config = dict(
    model='contrastive image-text model',
    dataset='photos with spoken descriptions (Open Images, Localized Narratives)',
    train_examples=101725,
    image_size=48,
    crop_scale_min=1,
    horizontal_flip=True,
    color_jitter=0.2,
    cutout=0.4,
    tokenizer='word',
    vocab_size=4585,
    loss='sigmoid',
    embed_dim=256,
    encoder_arch='vit',
    encoder_norm='rmsnorm',
    encoder_norm_position='post',
    encoder_activation='swiglu',
    encoder_mlp_ratio=4,
    encoder_head_dim=64,
    encoder_fused_qkv=True,
    encoder_bias='all',
    encoder_qk_norm=False,
    encoder_parallel_block=False,
    encoder_dropout=0.1,
    encoder_inner_norm=False,
    encoder_moe='top_k',
    encoder_num_experts=4,
    encoder_moe_every=2,
    encoder_expert_mlp_ratio=0.25,
    encoder_experts_per_token=2,
    encoder_shared_expert=False,
    encoder_patch_size=[4, 4],
    encoder_conv_stem=False,
    encoder_layers=8,
    encoder_width=192,
    encoder_positions='learned',
    encoder_pooling='class_token',
    text_encoder_causal=True,
    text_encoder_width=192,
    text_encoder_layers=6,
    text_encoder_norm='rmsnorm',
    text_encoder_norm_position='res_post',
    text_encoder_activation='gelu_tanh',
    text_encoder_mlp_ratio=2,
    text_encoder_head_dim=32,
    text_encoder_fused_qkv=False,
    text_encoder_bias='none',
    text_encoder_qk_norm=False,
    text_encoder_parallel_block=False,
    text_encoder_inner_norm=False,
    text_encoder_positions='learned',
    residual_init='none',
    optimizer='adamw',
    learning_rate=0.0024,
    beta1=0.9,
    beta2=0.95,
    eps=1e-06,
    max_steps=8400,
    batch_size=512,
    epochs=42.3,
    lr_schedule='cosine_restarts',
    final_lr_fraction=0,
    warmup_steps=840,
    weight_decay=0.2,
)
Rows from expert 0 of block 3 of the image encoder, named by matrix and row number. Rows with one number belong to one neuron. Each number is 500 + 40 x the weight over its row's rms, rounded and kept within 0 to 999. All counts start at 0. Numbers have three digits each. After the name is the row's rms in percent of the matrix's.
# gate: expert gate (encoder.blocks.3.mlp.gate, 4x48x192), inputs 128-191
# up: expert up (encoder.blocks.3.mlp.up, 4x48x192), inputs 128-191
# down: expert down (encoder.blocks.3.mlp.down, 4x192x48, transposed), outputs 128-191
gate.0 121:439448473508514471489478521480570564517454459514394480540487532512521570521481525461573454529510571528461494484506485483488467555494528512532457497432437527523474457571462450487537528452500493
gate.1 103:434508512539511459510484535528502558475495467494360503529480559473496533522509519435530490532492562490478495470539532475530456575500495548522436516447491520528468456550458460473477545498460509
gate.2 118:424455498511537471484435576484554593478464473505392455525502524494508545526521511475534495540492563522472494496533504499514456535489528514521464510445419533509443448565469456489523511467499472
gate.3 116:446438497503521443513442554473523593488483489478408443510516521491517565504507530475532481549492559526493456479537488489508444568481529487515463487459409535508442462571468435477527546455508491
gate.4 106:424504470530502455538422554493529603503452496536365503548497530449512542512483487440540477579502536500464479446570510506494479531507534506521511517464475565510450455571460489514488531470505466
gate.5 125:461438507525515452503465563440539580502455503494409494536493505472541514545542542478578466559535568491504499507524447504493469568466518450505498483485448515517481504539482471452511488470511486
gate.6 121:442458491511518444514431541473542577519479479475416469518498519489517542531496525483559465546486548505486474485518464486495454565491518483515474497459413523516458487593482449484521495432512487
gate.7 111:456432497505513461489445554469542585515480482488415474518483521486512565551515540491532459549489561522480477478533466472504450571485542497523448499457429533520453482568478426481527513442508486
gate.8 029:488503468446509557535511499505571502513479443515497485525505516510442500467510483534503463501456515545488447475478455478483523493545536494581461583515467527462477455499432497464566532438484515
gate.9 112:436453488518543477504449563457550582510469474495412455529473513491515552540522533484544495539448556538496502506530486463519447560486538504517468458458415535532429500544459421487532490480527494
gate.10 105:473448534522540459475442527472487586470528495471406425518489530489504529530531546483520499533509592502519470500550504504544443542510546531520493492467428526536434463530493468468483519472498479
gate.11 114:488465492526523441511469556487547555467533503464423451534476509508529519527519557500538467509492599480526465480510509482495459564469514498522472474470448513552469442546479460463504522440513498
gate.12 020:501478497568533498470493510542535542465453544529458441483484465476575569572568471432519569518481453604480506456595527470571498587529546443507475546550518515552498513491479478463519535491477546
gate.13 021:517452336455527480536510507508521507477488432524471486519569558539552577547490510498563530512548555484505508472555542496444409476443514457476445502483520483599527494488473525406473523504513474
gate.14 113:466441495518495459487445538487553583529437456491431442531494521494509572546501534488562457552493540517503501473526468482493437562481533475516470494484411521509447509559483444495521494435508490
gate.15 105:440441471514527467497453537458548563519463463472407478535490523494508552529514537465517459536496549514464455475514468493495483577471535516517459476455435523540483489583475431471505494443509480
gate.16 095:432459528481517445484444514494526587516488497484431442516507524504493560538495534465534479547486532515480467494525467485503476574471540481517464486446388516530467479599484442473508508457525487
gate.17 114:437427492515529495490439558451535550516463474504422450544500496498511551536508531466541498520488568524493482513509472481508464570476544517518455482456420543520443486554484418481536484475509495
gate.18 114:449458500509505455487425577485535577511471460489408458500503508491497577531500523471546483531470537530491483490527492486503439565474535502516454494466410547514462491576472441486502495460503483
gate.19 117:450434498512529465482429565469564581518445482502422448514483513490506551529523533466546471555506548522495484503532478473509451559482522487530464487460405531511458487563456446504528510446509488
gate.20 108:429449505514522476474449585466563560499477469511414436517505518479508551535513513454543501534498551509477492492531499478492438559480531516521477488450399541504428485566482453490526505478516489
gate.21 113:472425472522520463487457572455552582508442482495426438526497528484501558526535533480568465553487556523512482468532485468506453568495534476517467497475406536508451484560465451477522506443510496
gate.22 112:448427480513532467465459549474557548506483464541427429524484506485518564554467508513555517513481568559494504506514503492510439548472550507528466495478395538539433478542486449447515467469502486
gate.23 097:503449506493557463515475554463538509481506484424453432506507496520507517520546540480534493502519574450555525509481494491481424588476501504528458524508417509531454465557499446490492505461524470
gate.24 120:452426477519539476494449558456558588523459477515413454549483533480510556562522549487564459563475557501508504470533454491498464562476538481500481489498406532521446479537485452468539485443512498
gate.25 022:526543541466452486506489546536445433508511492472495586533581529486492488464453524513488490471516437433512479458496481452504517480534485521585547429519531482478519435497578472546451497520480420
gate.26 027:577444478527461511433467496409534487541429507442550479574481430528488615440473509438460448559546426475536493510511541540496454511555476506579460460523487570499432505516504436529512570492479567
gate.27 119:443446496525532467499451557465541590520459501500408453522504532487518556519509553477553478533497558505494482484525468481500467571460524480529478499463404533524461475554483441477538505448511486
gate.28 108:452451463507526478502441548473547554523462458518431442540495499497508582574494544497540464540466557556469467480517455503504460558476577493526470519465416556539469504554468424482523505474524487
gate.29 111:464440483482525474493442557467538575499487486481438464521480510499497564526526547497529460554494554538496451482540474480524437555466551493531455507473436529521470485546460453490514508429525506
gate.30 120:446455492518528473493433557486536568512484489485412462522498525487501564530499530485560476543487557507497487483516481485517452573489537490526466496454403543523457487571465430475525493458506480
gate.31 107:418462473556522431554432556442528578516494506509390512544481505474536555532497503480558484549458548493473497468535476497516487571497552490538461512445457542508481480582439454487531488450531477
gate.32 098:474434521516538514524488553518576546521463461521383425525497559471526576532512520518540468539516577500510495431543563484478421560481539505516470542528399519493448523502501464470528495442482456
gate.33 027:501534453529547537513525402425597512512422461491488504510464489478534579556541506499496491447542497520471480493491547497490464571434543508464426570459509497522538492473398528488541480527549549
gate.34 103:418447482518527456492439555471532572499481484488391468528481520489494571533488531455535472553495532498480489501530500531495460551496546495517474500443438528528451482567488445478506520460505466
gate.35 102:472440480528520511486488566505560571518448477514385430523484562490536536538500531487582474565499581541510527457571526449485435560520506506502411520512408543500428538517468461472561525476485518
gate.36 097:454491518489531475490443552503508538491471513489419453538510523467510537523530508466528510526512581511501465457536508487526437573485532501526465502457432525511444479582444473471502537478515506
gate.37 023:493515483497461535568484518451532499518397519509478523532575483498493550471534422448553534493455513490440419473505543492553567490489561502522552451517465466424496519469413384428460479563518507
gate.38 104:431466475518524458496468551454545588498479463517399437523474550494551534527516531492543475556507567491497500468539511507495447552490516504503444496453408504531455476572490492492501520449506482
gate.39 096:451457503523532449487447531479546580475496475500430455520457532499530533546508522468547480548517559512492503484531502496514423547485524516517464511427462524537447470561472461498489534475501504
gate.40 104:491413464505539432481472564420552556473490467485428459538469531505534528527526530502558475544482570509506500475535486471496426562462532516531432480447453546530467475554503452463510542441527473
gate.41 023:529428535456539464507471523507545516522379441531478434507531505529461526586559523415422475479569460461517541528519499531438510527526524442439461502499510501477466501546478470530455446500541523
gate.42 021:524484503601504528539526527500626488446383497543513501536453474445545534602607490492466521471517467509452550556518518526456508523521522503496569519508522526574526535516458531458516435511546521
gate.43 108:489444455534526464534494569456560582473477428531382481574485556498504511525519551500584458553466587536526504445545493478456463548479540521507484499463464579559451490543502464477497497460486497
gate.44 115:462452475500511460504416554468537579495457467491436438504486519491521570530490504479551488548492530530488488489517477495532430565490542508523459498467402522507459479595494450494525509453523489
gate.45 119:441445498506509461505444558471537589517479494489422466519483501487518548535529532486556479549493551536500485493524469464519448565470542473533483493458414522514473488565455437473515490454511482
gate.46 102:410426488513516465508453533463529583486493474521369480539508536472551571533528497483565478561500573500509493449558511500493444568500549491519436507465436553522446477562442458466495516499506471
gate.47 120:454430490504533475485437557461541568517477484488413461528501514479494580529503536474546471540504547514482471499524471471506445558489552491521441492473422549526430497546476425484528509441497484
up.0 124:543449478494481473476482438488539498531486469540507502548478505490628481569435416573601526468458525506523542505478430469526530480548553453458574437513484469489514465536503447432635415507527547
up.1 140:529519490410498510493522588541457500492555441500508462409511523511454467469559518529504475525514534516563477522496517461443495469409459479492483480568494474538527564483570532544390472414490463
up.2 075:533498380402513521586509465521448518531490448566520471469482491542541523480362485551569477496492393501522519516496493521527499478482510477560445490521486465431507508528545493507521502503561495
up.3 091:535538490497526552568521585504484521501469462499465449495542521514435524493592567507476497591514509483542442481560518492476508505494505479562522601536489508486497570502506517533437509458457503
up.4 144:481488483577444450634502455507357493454548574514494531540551492506462514442414507518469480479464495445496460469477476583527544501568554478524508550477508534511503507556484493468529525502474446
up.5 172:485505504454554511429470477522486479490517464420490470462529536510433547473441502505466504514438479570477436441499529442517462513494550577525397464495483517496487487519488426526543531469456520
up.6 083:478546535505476532427492531545495529557427477457505533513501501479408484509563490489537501571486517539465390456542506523531466577489493537452512530483534551514487588447507500498450484502459453
up.7 077:445451534470501553413528420491523540493486604478449530472471481468552562546530487519515556504637550519441422489520498513531547572482525459480576533477495500477515503516399513468610511589535509
up.8 074:453468419508524498504547501464556545479484492522435467473469545458525441548512517526564594471545539515462496493473529501471458493448486500495472560506468496558526477518461538439566541519431544
up.9 087:557462580455530545460452584474512517567498415535498472505526486533473475535494508565444461515508497519522429527492499467525468410502532516581558501526473541450466521499557472560427470466507495
up.10 122:515477492441485516479492417450486512474500586399505477424520471489416516458604523461425492526581492508537435504533495461522500503534443481503394495519473495457525478476394474528449519527513579
up.11 121:487419525510562466503496422433506481551379462524479565562538486481482497572478474482516504493521502425466595488464474513502557419516516529497539534485501482496479544496505422479539416472541485
up.12 050:498540591481489490487511467586460535446595482467484504465465541495444485494500492459587532478502555628507468431491550413510504438450470524539486513521458482546511489542513481500533489476504430
up.13 055:492440577567571565437551535489485488523440549473496506529568531459502504550503491476457511501502524463413600552522509587475487440523455488509510498489499471553487502496554533505474498486497526
up.14 087:485506500502466506464503575497471507545490548465493491494605516489450493487593530460459489510543563444549475513528532447440526486514453489508488490523485479498496551480505485526408475491473564
up.15 075:512457379456488496588511451541557524491449521538477442562362507480606480479530439510493512484471467548458462494500499530553504522486544466478486484505492490503519488563464499391612545470535497
up.16 060:508548460509491519500559447593461519399554526438495555469494485454464444499548521491491523482564463508496470482494515553561463574487454511462463578501546557574496471489533504379501543505466501
up.17 093:539476446434507528438485458375525558559448494562500473472464496514483504583548510601576429545488589518531481482510502431498515482473519469558506450546451572427548517503475519528546502472545581
up.18 084:527476466518496504499506561429444508493512491515464449510545463515509480453485522520454450569542433450529527516512478419521467478538461467529565431477468510421508504496462488571459486484494595
up.19 092:482532503489469528462528474543557519484510551465512527464455530464544540534506483516553546494507502529480536499478488558504492578482530492417446513468525476512530462537427543441594482603516500
up.20 097:437609491538520537468525514504514481486497540500448478517486485487510467540569512460542491471550508464440534491555558449554464547458485469441505484487505533483563511487439533510478554528465423
up.21 086:500457528548469500587464550462465479518475514538471464522503525500541485553474483500444505470465456450507485527517468512497501416508512479481614457489500478537483529525574475486503505413459466
up.22 112:560477529564482499526479511544569480457596539535541510546483484520524409501533515553462572497450518550542505514476497565520474511503513510477462549526495512591448451474559544428582481531530506
up.23 164:503530485517516487451493413510505444471528476480555530505497457506516475512542444435508572448527500486478558510428471580553548535409485562512503528460490446517509498564548497493506473536474482
up.24 085:516470426390500455492520430449399479475583490475505480465474508535536554440402480558539473507510442512501498497460471499575481486471513493495481423476514483544474474527546437473541518426478511
up.25 062:501430472383536499465521459525542536518412491456522489459479491493579483601477486550470479426518498442501475521553472518488521490462504501455492458467519451491547574461460563498517513541513467
up.26 065:515466580453480535528483403502460500542485521532473566480488509473500513505544544435488473529487494568462480477530482459505555543495505502589551503461482494424532503467510494474526545478488506
up.27 097:502501553603529489572479572490491495542493459538500478538540514480508490491491519503468450524511526472510486510531513479464520463478489495595585516519480519502514516486600526517427559430440478
up.28 127:514479417481530482414533401358478504510504515488508476500419457495576534428519490553510452541563447522517572496507491500534504540448455475467439500514493523466501491513465459452530510497544651
up.29 084:479472503532531474478513546484466447526578471529533520518636530521520430501436475501512493511446540462509517451475475473463588458492511485525559411521526500535452453491544464533484494414560504
up.30 068:486451448467516455533507497444517484506583429476520481455559481530561461464430514512473415500497515508542519519537521423498469434532434487556517452523491433454531475491535466578423525383507506
up.31 095:464479456498459471613493457470463539485504559518460503474490503490490542538565523524512479519415478534486525469496503552505520479616556471532543569500503574504475527523426536441528528636586507
up.32 116:559506459482479487530550472628481469527564524484520482462559516500471523408391493524527509465541509475537442486460521511509445503510446496520445551566487416528491470496532512488489482513398429
up.33 064:481442455530545516488469483418540564478475487447525440470494426441511502491598506483446525565617416536532428571511527511479442519453472497475496492549502495522496530496494509505485485537464497
up.34 098:499530518471521514536467453548395530459568565500457484427423485448499539447516514521523567501506486544518455457509493574503498547470593500504476489498495555513451543509446515532573502547523499
up.35 118:567497392432441490501516441476425497562457507565477508532479509487530567499420495531524514491557525531534477500493524595513480521495462493473502511582520456474467484476523504465503480478466515
up.36 126:489465528477503474451507425441526482441546509533517497526417525523542496514495500557487486511483522543472545450502506585515456490446552527454474575451485515537488455516522516413551527536542571
up.37 054:543469549483490503491499514504525528509581452412474492404558516506463493559471486500512479530490481525494452505543487436518460491484485546517413432523488462495525471471518512517579535520474437
up.38 092:485517546438473512530471484566402548481454448589518468434448491525532483472537530532464478540572505484516538489551471486473454457510467476472543542518487527502530592500548513528407447539527543
up.39 093:494481529382528484453493519498581513562445377436507493531543471532426458484486483471510471566513546518512476485514521411468487491528446485523520462552495519404496513458484506548419477465511503
up.40 125:472489529472509513513493493458448482528517478534508560506526490485549539579478492537558519453414530515487546498454488526569582494487583525544573546478507519526527511531495504497532410528557537
up.41 055:484494444405479524514515523451572564489377505518501505467464471453495532513571513486507513491509495479534435489593468464499502528495544505535446479483488510449510550499426495505514500563533418
up.42 053:481494581570480475530496502426503444502539554532520505504536468522548423421492514555433408484543475488506482464474465459543481453483445531483550516484523529410478435463558478539438522448488461
up.43 113:517520461437553473416518493532518544500419447469434483541497542452535448439542519429510464571594488419487456472574549493471490468478411532406523472489520465488487478466492464490437508511468563
up.44 119:481527557550517560488476567526536487511501505436493519514571530458389498551588530468486502513477579526500430457557496472468545511465477519531490490517530573506493580472488490515474510484450467
up.45 092:506449484454496516494518463455612539484419543529511516531482504477554559471559499539543502498579485524486511538458463453499507560530520444437493506502472559479524451510381543509564473578567519
up.46 130:488536536439548533445553531498490497534478443518478462441525530497462476517613525483453482542586544490516487485546499459480523461425431480489510503502469467484574592487534545551347481496535477
up.47 105:577485540507520511487467507412477539524463426516564447485465477529467437473510525550463413570448474491554524514505492488472482422515485539551475450547488472475511522478579471556430466435504578
down.0 118:467531498488468483562462574540616494514507476453550493464450465508505517539553516431440441495460527519497462531481464443538514531502496484485489517493497480499513485456464442578537527478542492
down.1 135:496485564528497502520512411485476486449520525438525505554516502495479474474508492555414504539530473412471479449510549636486550609499558543464505550520497507568501501514555544416464491480536451
down.2 078:522498594452521484532515525547577461504524487497522500483467451559472452560528498487426505513507550446512366480491552521511491495508528484451453528536513542558595527527425570464463514485505481
down.3 096:514480491487458486517566457533430507505468534424514532572541488508442534524459542468517567511532426503530475460523509522472484596509516530534482442522499569538491531546476486485476556596480458
down.4 121:537509474526454520458521503528505477538471467522537470534471505490470532423495470472583504464500472540532553494495478407485428535503422507559452434502541526415498510556473474508504507535406489
down.5 166:524482532484514441463475506535495529499540531488506481576551479485461516483438479495527514479476516522542478467512495508573404584448506485534419507495471546489442435541505436424477516487435462
down.6 095:497410528505484503435519504482457519482560535535502477556506506465453572506479459512541549506516465521549535470508475476480524544459576510524448463504505504543483535519509456405487471525434478
down.7 085:517433399513466477512412514480522514529585471594481520545549540431556502422460497517562486501443447532494533468509454446465463507477450467539563461495490453466485451490500487509567489428445538
down.8 072:481521487527459462507500533526496572467582478474487510521464449469536470536507528529560504491455504560495528486506534487448464484510498429515453466523465450535478479518512551422515511396467508
down.9 088:456517504458540508541482548508495482485477557419542482483553463535487579529484528467440505477516497521510401516464530453516498559534534525521476486473505539439553467487448467552501530521505460
down.10 103:475501515564472438473529486522448512491543582527485470588553531480404478432458500490518582493485514472476426507525486502563447555475461466475462493488476551500492425579468578465495509528413500
down.11 109:500515503464505542526488536483549491496498523538471500431496518502578498548513530485448472474485513586464495466463419443552564477483557526497525520496534502583525514444461460506531477504599485
down.12 059:473481460477498508484459488488478526536509506505488582487459484503523538500500521509532474493509465506513505453505479597470502493449494502527430513591496436515453539507535443471545522490517524
down.13 064:460505565618557497489483540427453511452511513469497459547602500494443467387502541489567561496523456479508444505457518569544492554425472548515462535498535474525510462498538474451469499527495493
down.14 080:483464600437494507468532423533453496486401554510478490534510493548411551556480494466485523514486445508500489485519469509499501516452472542468517509452497540593396499525464498518430523571507485
down.15 080:492553524420468474561458513560515486497570531472470533540385466522546478491452501514484496493498630511550485494500568502611484569528503409460520557517524505482507492471482565521545531521559475
down.16 061:463472474494400498516490491519442500545415481560470502507414473516486498590551477457485473506514476510512562513530527438525519445517533534511507501494559504527470481457550480514509467494488546
down.17 094:506454562442527469511528457545504472517459595498562473513545461490488574533472517507538489435499553544472434491490456498452457582478553512510397535510495572441477476504399485519504522515490470
down.18 089:527560562444581478530524439468581464487475476470509532492526504485413504474518530463457471501510508474474418469532504559507552589462502522510432570520496496451554479492437489608514573513508503
down.19 089:479517523520462449519458560552490561552563442585497520506431472470523485422420464559518512493441488585525507465447513482531441435535492506504508467503537491477451482529491454543512486455490494
down.20 097:542506419525490506510463476493437538490456446472409515470488538411448563515449434547580456472476494463552567500543496566508486495460520471512461487537546495462427463515524473457533464535507512
down.21 083:517523469485546530469544528490502452462442527420479469417505514541432528488543564518409475491515488477449520467519529449489528448560460546461502514485457500545509500494526490504555487525515498
down.22 098:461506511573471507518543479507481532534545525589508550522497479504605589417394453511569513481487525649475510486517490421530417426509506517574530425456436522494519499545508527489495549495460503
down.23 192:510551536467519509581470562524571514553450475486505520453430493469546464547502513478506509452394571494495532493493472428551572460547514462482563538516528483505516488488463499506542412534579509
down.24 086:503527466440573504362555506444585499466547476481510513491468502431491465474581481465475556511543498453566559518515501518498519469507461495489542500511566431435565495484445503472540538501525513
down.25 058:464512466489471422530518434553539445532515513524510511477396493485526487344442484554551463447511507470532504479469482472522457576464501523465469514546517473445442446513524521419497558469497467
down.26 065:548548445439476522535489559511508501413483429509507467542493496511459549425441475544444428502505558535532485450481532473435556472474503531481547473481488495490540499483509484515479513458456497
down.27 091:473492414485502531495513422477462438465529543455480450486502516505463514500476533429467492584497464448498489538525507505470514545479487515475516541517500542527490564470457526515500487529561509
down.28 105:479504581371546429535528476499581509551494527495589514489440467468478480521521495524477461515480494521497437488494509516541543521498518441525455584488503530471547495540426501532441463501535434
down.29 083:542531470467515559463482526402511508444494516467514493443447469528592483587577548500500478461584603456517581449515494519509600528547491490473558466476525478517551488486447481482530532482589505
down.30 073:513524584495519479538491508456538443491494552483537490509513539556478493510522505448415462444473543477470456461525522548527554593459537473474536597524468416509572475510449499460471501516505463
down.31 093:523566541436404496580467541601498475494460563444510531566554502455489450495449522471475493451470494511519448500526464490513467497488517574501464493553480522511500530499491485515471480517461438
down.32 117:487567493519441506471505541566526518482503493506522513438459464533572462512538495492509495460518522488451599547479503435431500487499404470497522521498516437515528535433558526548515496536465516
down.33 071:561519494505519499541526482493510493477484543504473457428557452519480480509526528501421486482473497469527486523526504509465515539506465517520534523486519463450585568460504573534398524560510473
down.34 089:464466470458545468464470522563468511549499446593418527476436555497565528503499536458513532509584540562533539498501483399486486480543501455571467422519503526500436525530436468522509490520495546
down.35 116:471558515459470517567516541507540502508515500502521517455461398526501449510543547481394478474535454500471454546474560511536538454522490441440553579486472476477552551481466595513403491523507509
down.36 109:559539478450435526628453517557514521510464475499494509429399518497574548533419511497539458489499515566513530532536525460533547438633544469518516481500563497523526500512464488583571458455521478
down.37 057:476387419550442492438565547512503498511515528502447500495529471459498516483575512505494475497460430507468501540560482527487455504422488506562456459471492542491497419533478507427574523584443518
down.38 095:493476538488418495533511485531494499540421471506512515492491540525392483483529488531533466502381541536515429473481526551482518531530499543490505503527480542461576450488511492475499482510536518
down.39 100:500464520451539521474514482476423471473639527443544478487563529497458461470499497474436497506523508488510451461478515559491497574467502519514404499442516529483523513522476540461418567555514463
down.40 142:496502532484470554530463513455558494523494424512518488452527504518534529558484490493506533476453533539528469503487452468543559443535615522539591438505535532519519517460512421513530439502580487
down.41 062:570486508446566534507501556493489511447597527517579487462477499515493488515488485452440500475566525478460487490466551536532558524522486494483464488520449480554532523474525561489468485528501455
down.42 056:482463530515476456495536472552475547520556482453497553534488443507499480431453518559486529481486536596465429467513531516496514384499559506428529484477582505490511525536522484425497499506483488
down.43 139:478516447485561439546501533447484515502521512485473520533468533497445460459517528500472435546478484392478461492505541546495487545453461511476500584502457524515518477537470608509391502487521450
down.44 121:495383535522493510431532450502491515547409504501462463568553520512524581561461500532555560521549472517494573496533477484477486536486548514512452427494499514574406516519494488416549487582474530
down.45 089:528500454503513435543460565535421464516550465572440520549467464449520460464449471504497521492405557513491389543491513542595448511514509516529460488511452547424500475516476460542464508494475443
down.46 132:531549458495497525542502454468462510507438515404505531497507539533441518490441511505436483534520479428498397469516481588514544530499550550418446573526520539487497507516454529530490511520546470
down.47 109:505523551450556489522558516484542457476500603480532472465485474516427587496516521475494525461553546538477410503477536487511478557532503510504463507524457515469544510477379525527515524590491453