A small contrastive image-text model, trained from scratch: 6.21M parameters.
Rows from block 4 of the image encoder of a small contrastive image-text model, named by matrix and row number. Rows with one number belong to one neuron. Each number is 500 + 50 x the weight over its row's rms, rounded and kept within 0 to 999. All counts start at 0. Numbers have three digits each. After the name is the row's rms in percent of the matrix's.
After each neuron's rows are labels from the 100 images, of 14848, where the neuron reaches its largest size: "strongest on" is what is common among them. Only what is clearly more common there than usual is listed. The data: photos with spoken descriptions (Open Images, Localized Narratives).
# gate: MLP gate (encoder.blocks.4.mlp.gate.weight, 768x192), inputs 32-63
# fc1: MLP up (encoder.blocks.4.mlp.fc1.weight, 768x192), inputs 32-63
# fc2: MLP down (encoder.blocks.4.mlp.fc2.weight, 192x768, transposed), outputs 32-63

gate.150 065:469480535504517669425492369459581513504483587533502444594474605479525614522545416520575494401546
fc1.150 159:488516398501506405591490566563450467517548413477472543375549404570472398490436529539449523523374
fc2.150 134:456475616504474512573518521546401501606574451521524547518455594480536484523496565518493466516572
strongest on: text has "table"; text has "wall"; text has "sitting"; text has "front"

gate.67 129:581569421503489507432479484539548445506419510511501593483523525518532546533447469418534542545427
fc1.67 064:454512573558464519489531541545514496505556513490462494538470502536597481506474458431476526528489
fc2.67 049:425473496506445538527445521431513572571513511569478520467527450526522536501499493483547465518509
strongest on: text has "table"

gate.362 085:595554479460523516440519504555500412489467505513531512615491534500590549468469473398504511489499
fc1.362 132:538473504442483310549609654549396514517557515542591501495527532511535452502540570532458486540482
fc2.362 136:512537408512503478452502468458574496477429542517470483485575331510487515494540440480449493411373
strongest on: text has "road"; text has "buildings"

gate.171 133:584570444526487506432490491534532479507425516518497592465528527545534557523466470418568546529447
fc1.171 077:442523507541544485533495627580476447511457412498547524504548479486484492481535564477554461494421
fc2.171 055:506524465489490528509553551470581331494564555480563480492431524546505559425588375576443468554595
strongest on: text has "trees"; text has "buildings"; text has "water"

gate.184 132:587560440533475510408487511558535438505427524498489579472509521544504552514487470397548550537463
fc1.184 076:434476367501512492482505418467569570477541554437526448576560513442480444545507420527580498500510
fc2.184 060:521518521522555520584475557491410529498468423499415523534516430511441502588481578474539471503480
strongest on: text has "trees"

gate.119 130:579587437523486502443488486577541455510412490519495597454521525526514525526477460420552555541473
fc1.119 070:541477381513480460505496509438585500537494548570517548593540542552448544416455482511495532585558
fc2.119 043:575560587535541461555515549462448509545480471495457533611571450497492469461473459501474416494494
strongest on: text has "trees"; text has "buildings"

gate.443 083:460503484479480470461438514503544444516519480449440538481530570577508613527455489406567490442439
fc1.443 142:533458512490474498576568666650371390471543498616533457503463536471506491416509548549482466478500
fc2.443 157:514635478462406479427484522551598527457602483499439470500563429507515451597477549496506510417457
strongest on: text has "road"; text has "vehicles"

gate.400 071:511540527547553407468428407446539488527527507489505541477530576531528603499474520331548502493462
fc1.400 139:511527502494482561529542597547417466482454505415541514635492427519502449448511474608446474579480
fc2.400 130:490414455525494484488485451420555516438402504521471462469539438515485445454554397528525481506499
strongest on: text has "trees"; text has "water"

gate.6 027:515492431428501476488432594395528440490484584540547455644499477574501559443502539531477463495410
fc1.6 064:488507568503467531488503492528494515495458415484510434553447526443516512533520581625503484470395
fc2.6 035:550438494537505499487491430601587533558569502530622505521450433475529464456517478454473551572522
strongest on: text has "table"

gate.41 078:439540500490418440424491490502607504488484521511413554437580508579504554497448499416563528454452
fc1.41 132:520466495456518502524577643588443439520495495609564489489544471488478472481507575541513445560500
fc2.41 145:506639492466404503437488507537581545443626485541478457495570445536512482581475591473505510388435
strongest on: text has "road"; text has "vehicles"

gate.18 126:582613420515504538455471480578538462506418501502501609464524522522507542502463472411553546548437
fc1.18 066:476431467525529454497526440397462420463482536472582582394500491481538360530433585549416471593576
fc2.18 055:468513464460485567441493508630420516486537527478467511504523496525499520469450425527533456430507
strongest on: text has "woman"

gate.342 165:601575422494492512410493503542529474512440515492495590461523566539526545532452490407546544536431
fc1.342 095:520510452542526580550501489526492479487480514424525524508504541587480473403502552581486514490533
fc2.342 072:471518487508498619531538470489539358453583508403526482491504482442480464467627538518455522492527
strongest on: text has "trees"; text has "grass"; text has "ground"

gate.269 088:517484497416519521463459499534522469511482520507505537550542561499522604504420475390606467470428
fc1.269 131:441469488405497430463535462434605606484551592494521519520504543481491492677526404499550543517461
fc2.269 143:522443454603574502557504529449347491462356499498507502485477474501499533398543384467506521502423
strongest on: text has "road"; text has "vehicles"

gate.467 129:606592425518501525439500504557546456481395514489494589493540534529522551513476478420547566522435
fc1.467 060:423527455432526564503520512439488512491477498521569541535499545423420401586516468429466455487480
fc2.467 043:471496598527414462544516520530497496507541556579556598502449550484502456536442560536564498526431
strongest on: text has "table"

gate.570 075:595578449525537499410437523507548453537472510488491556462553541523487549516442481432582546549428
fc1.570 151:496482548465469364561400565517419413506465466447510426499511600489458593406506546457489422443504
fc2.570 151:560491405565443479492508512376599510527407525488477491519553337486467536510463387577514459507508
strongest on: text has "trees"

gate.524 100:584578410538497481450516509608484493508465477464559623475520474544514551514458467405577565539458
fc1.524 134:478461486430463480525481589587483430438508503491473485503450589449498542483442528452480496484481
fc2.524 137:511571442550442477522510498449546521523384507555489455513518408510509486528417455512527474542486
strongest on: text has "road"; text has "vehicles"

gate.369 125:592597433532493508445487493573542435512430490487495612485524520520495535524445448432557546539465
fc1.369 069:477532477481423484428482470517517492514506531460567416480592575478446467506435438623496565427506
fc2.369 049:573521531511606495494476580385486491579508404463453471509525502465566500459539551450426553512496
strongest on: text has "road"; text has "buildings"

gate.496 073:534536482477462507405528508554534447505454566500496567479549534496528567477434469410550563454418
fc1.496 130:531507500535536617553491592568458406475448440511506509512460461500454534396488534517494480504513
fc2.496 145:500617531438425496450498480568586543507714471468452489506521529483488519617443609516496506465514
strongest on: text has "road"; text has "vehicles"; text has "car"

gate.182 030:547487481499540450418465598549526499474502545468546452570573513492503437518494477490547551443509
fc1.182 070:525524536469419485526401414465472435503503460469633482486463451528570482544483456524454435479490
fc2.182 047:503513447513471525519522570552539499555468495446551527513562484536506528511442372545578499502399
strongest on: text has "table"; text has "sitting"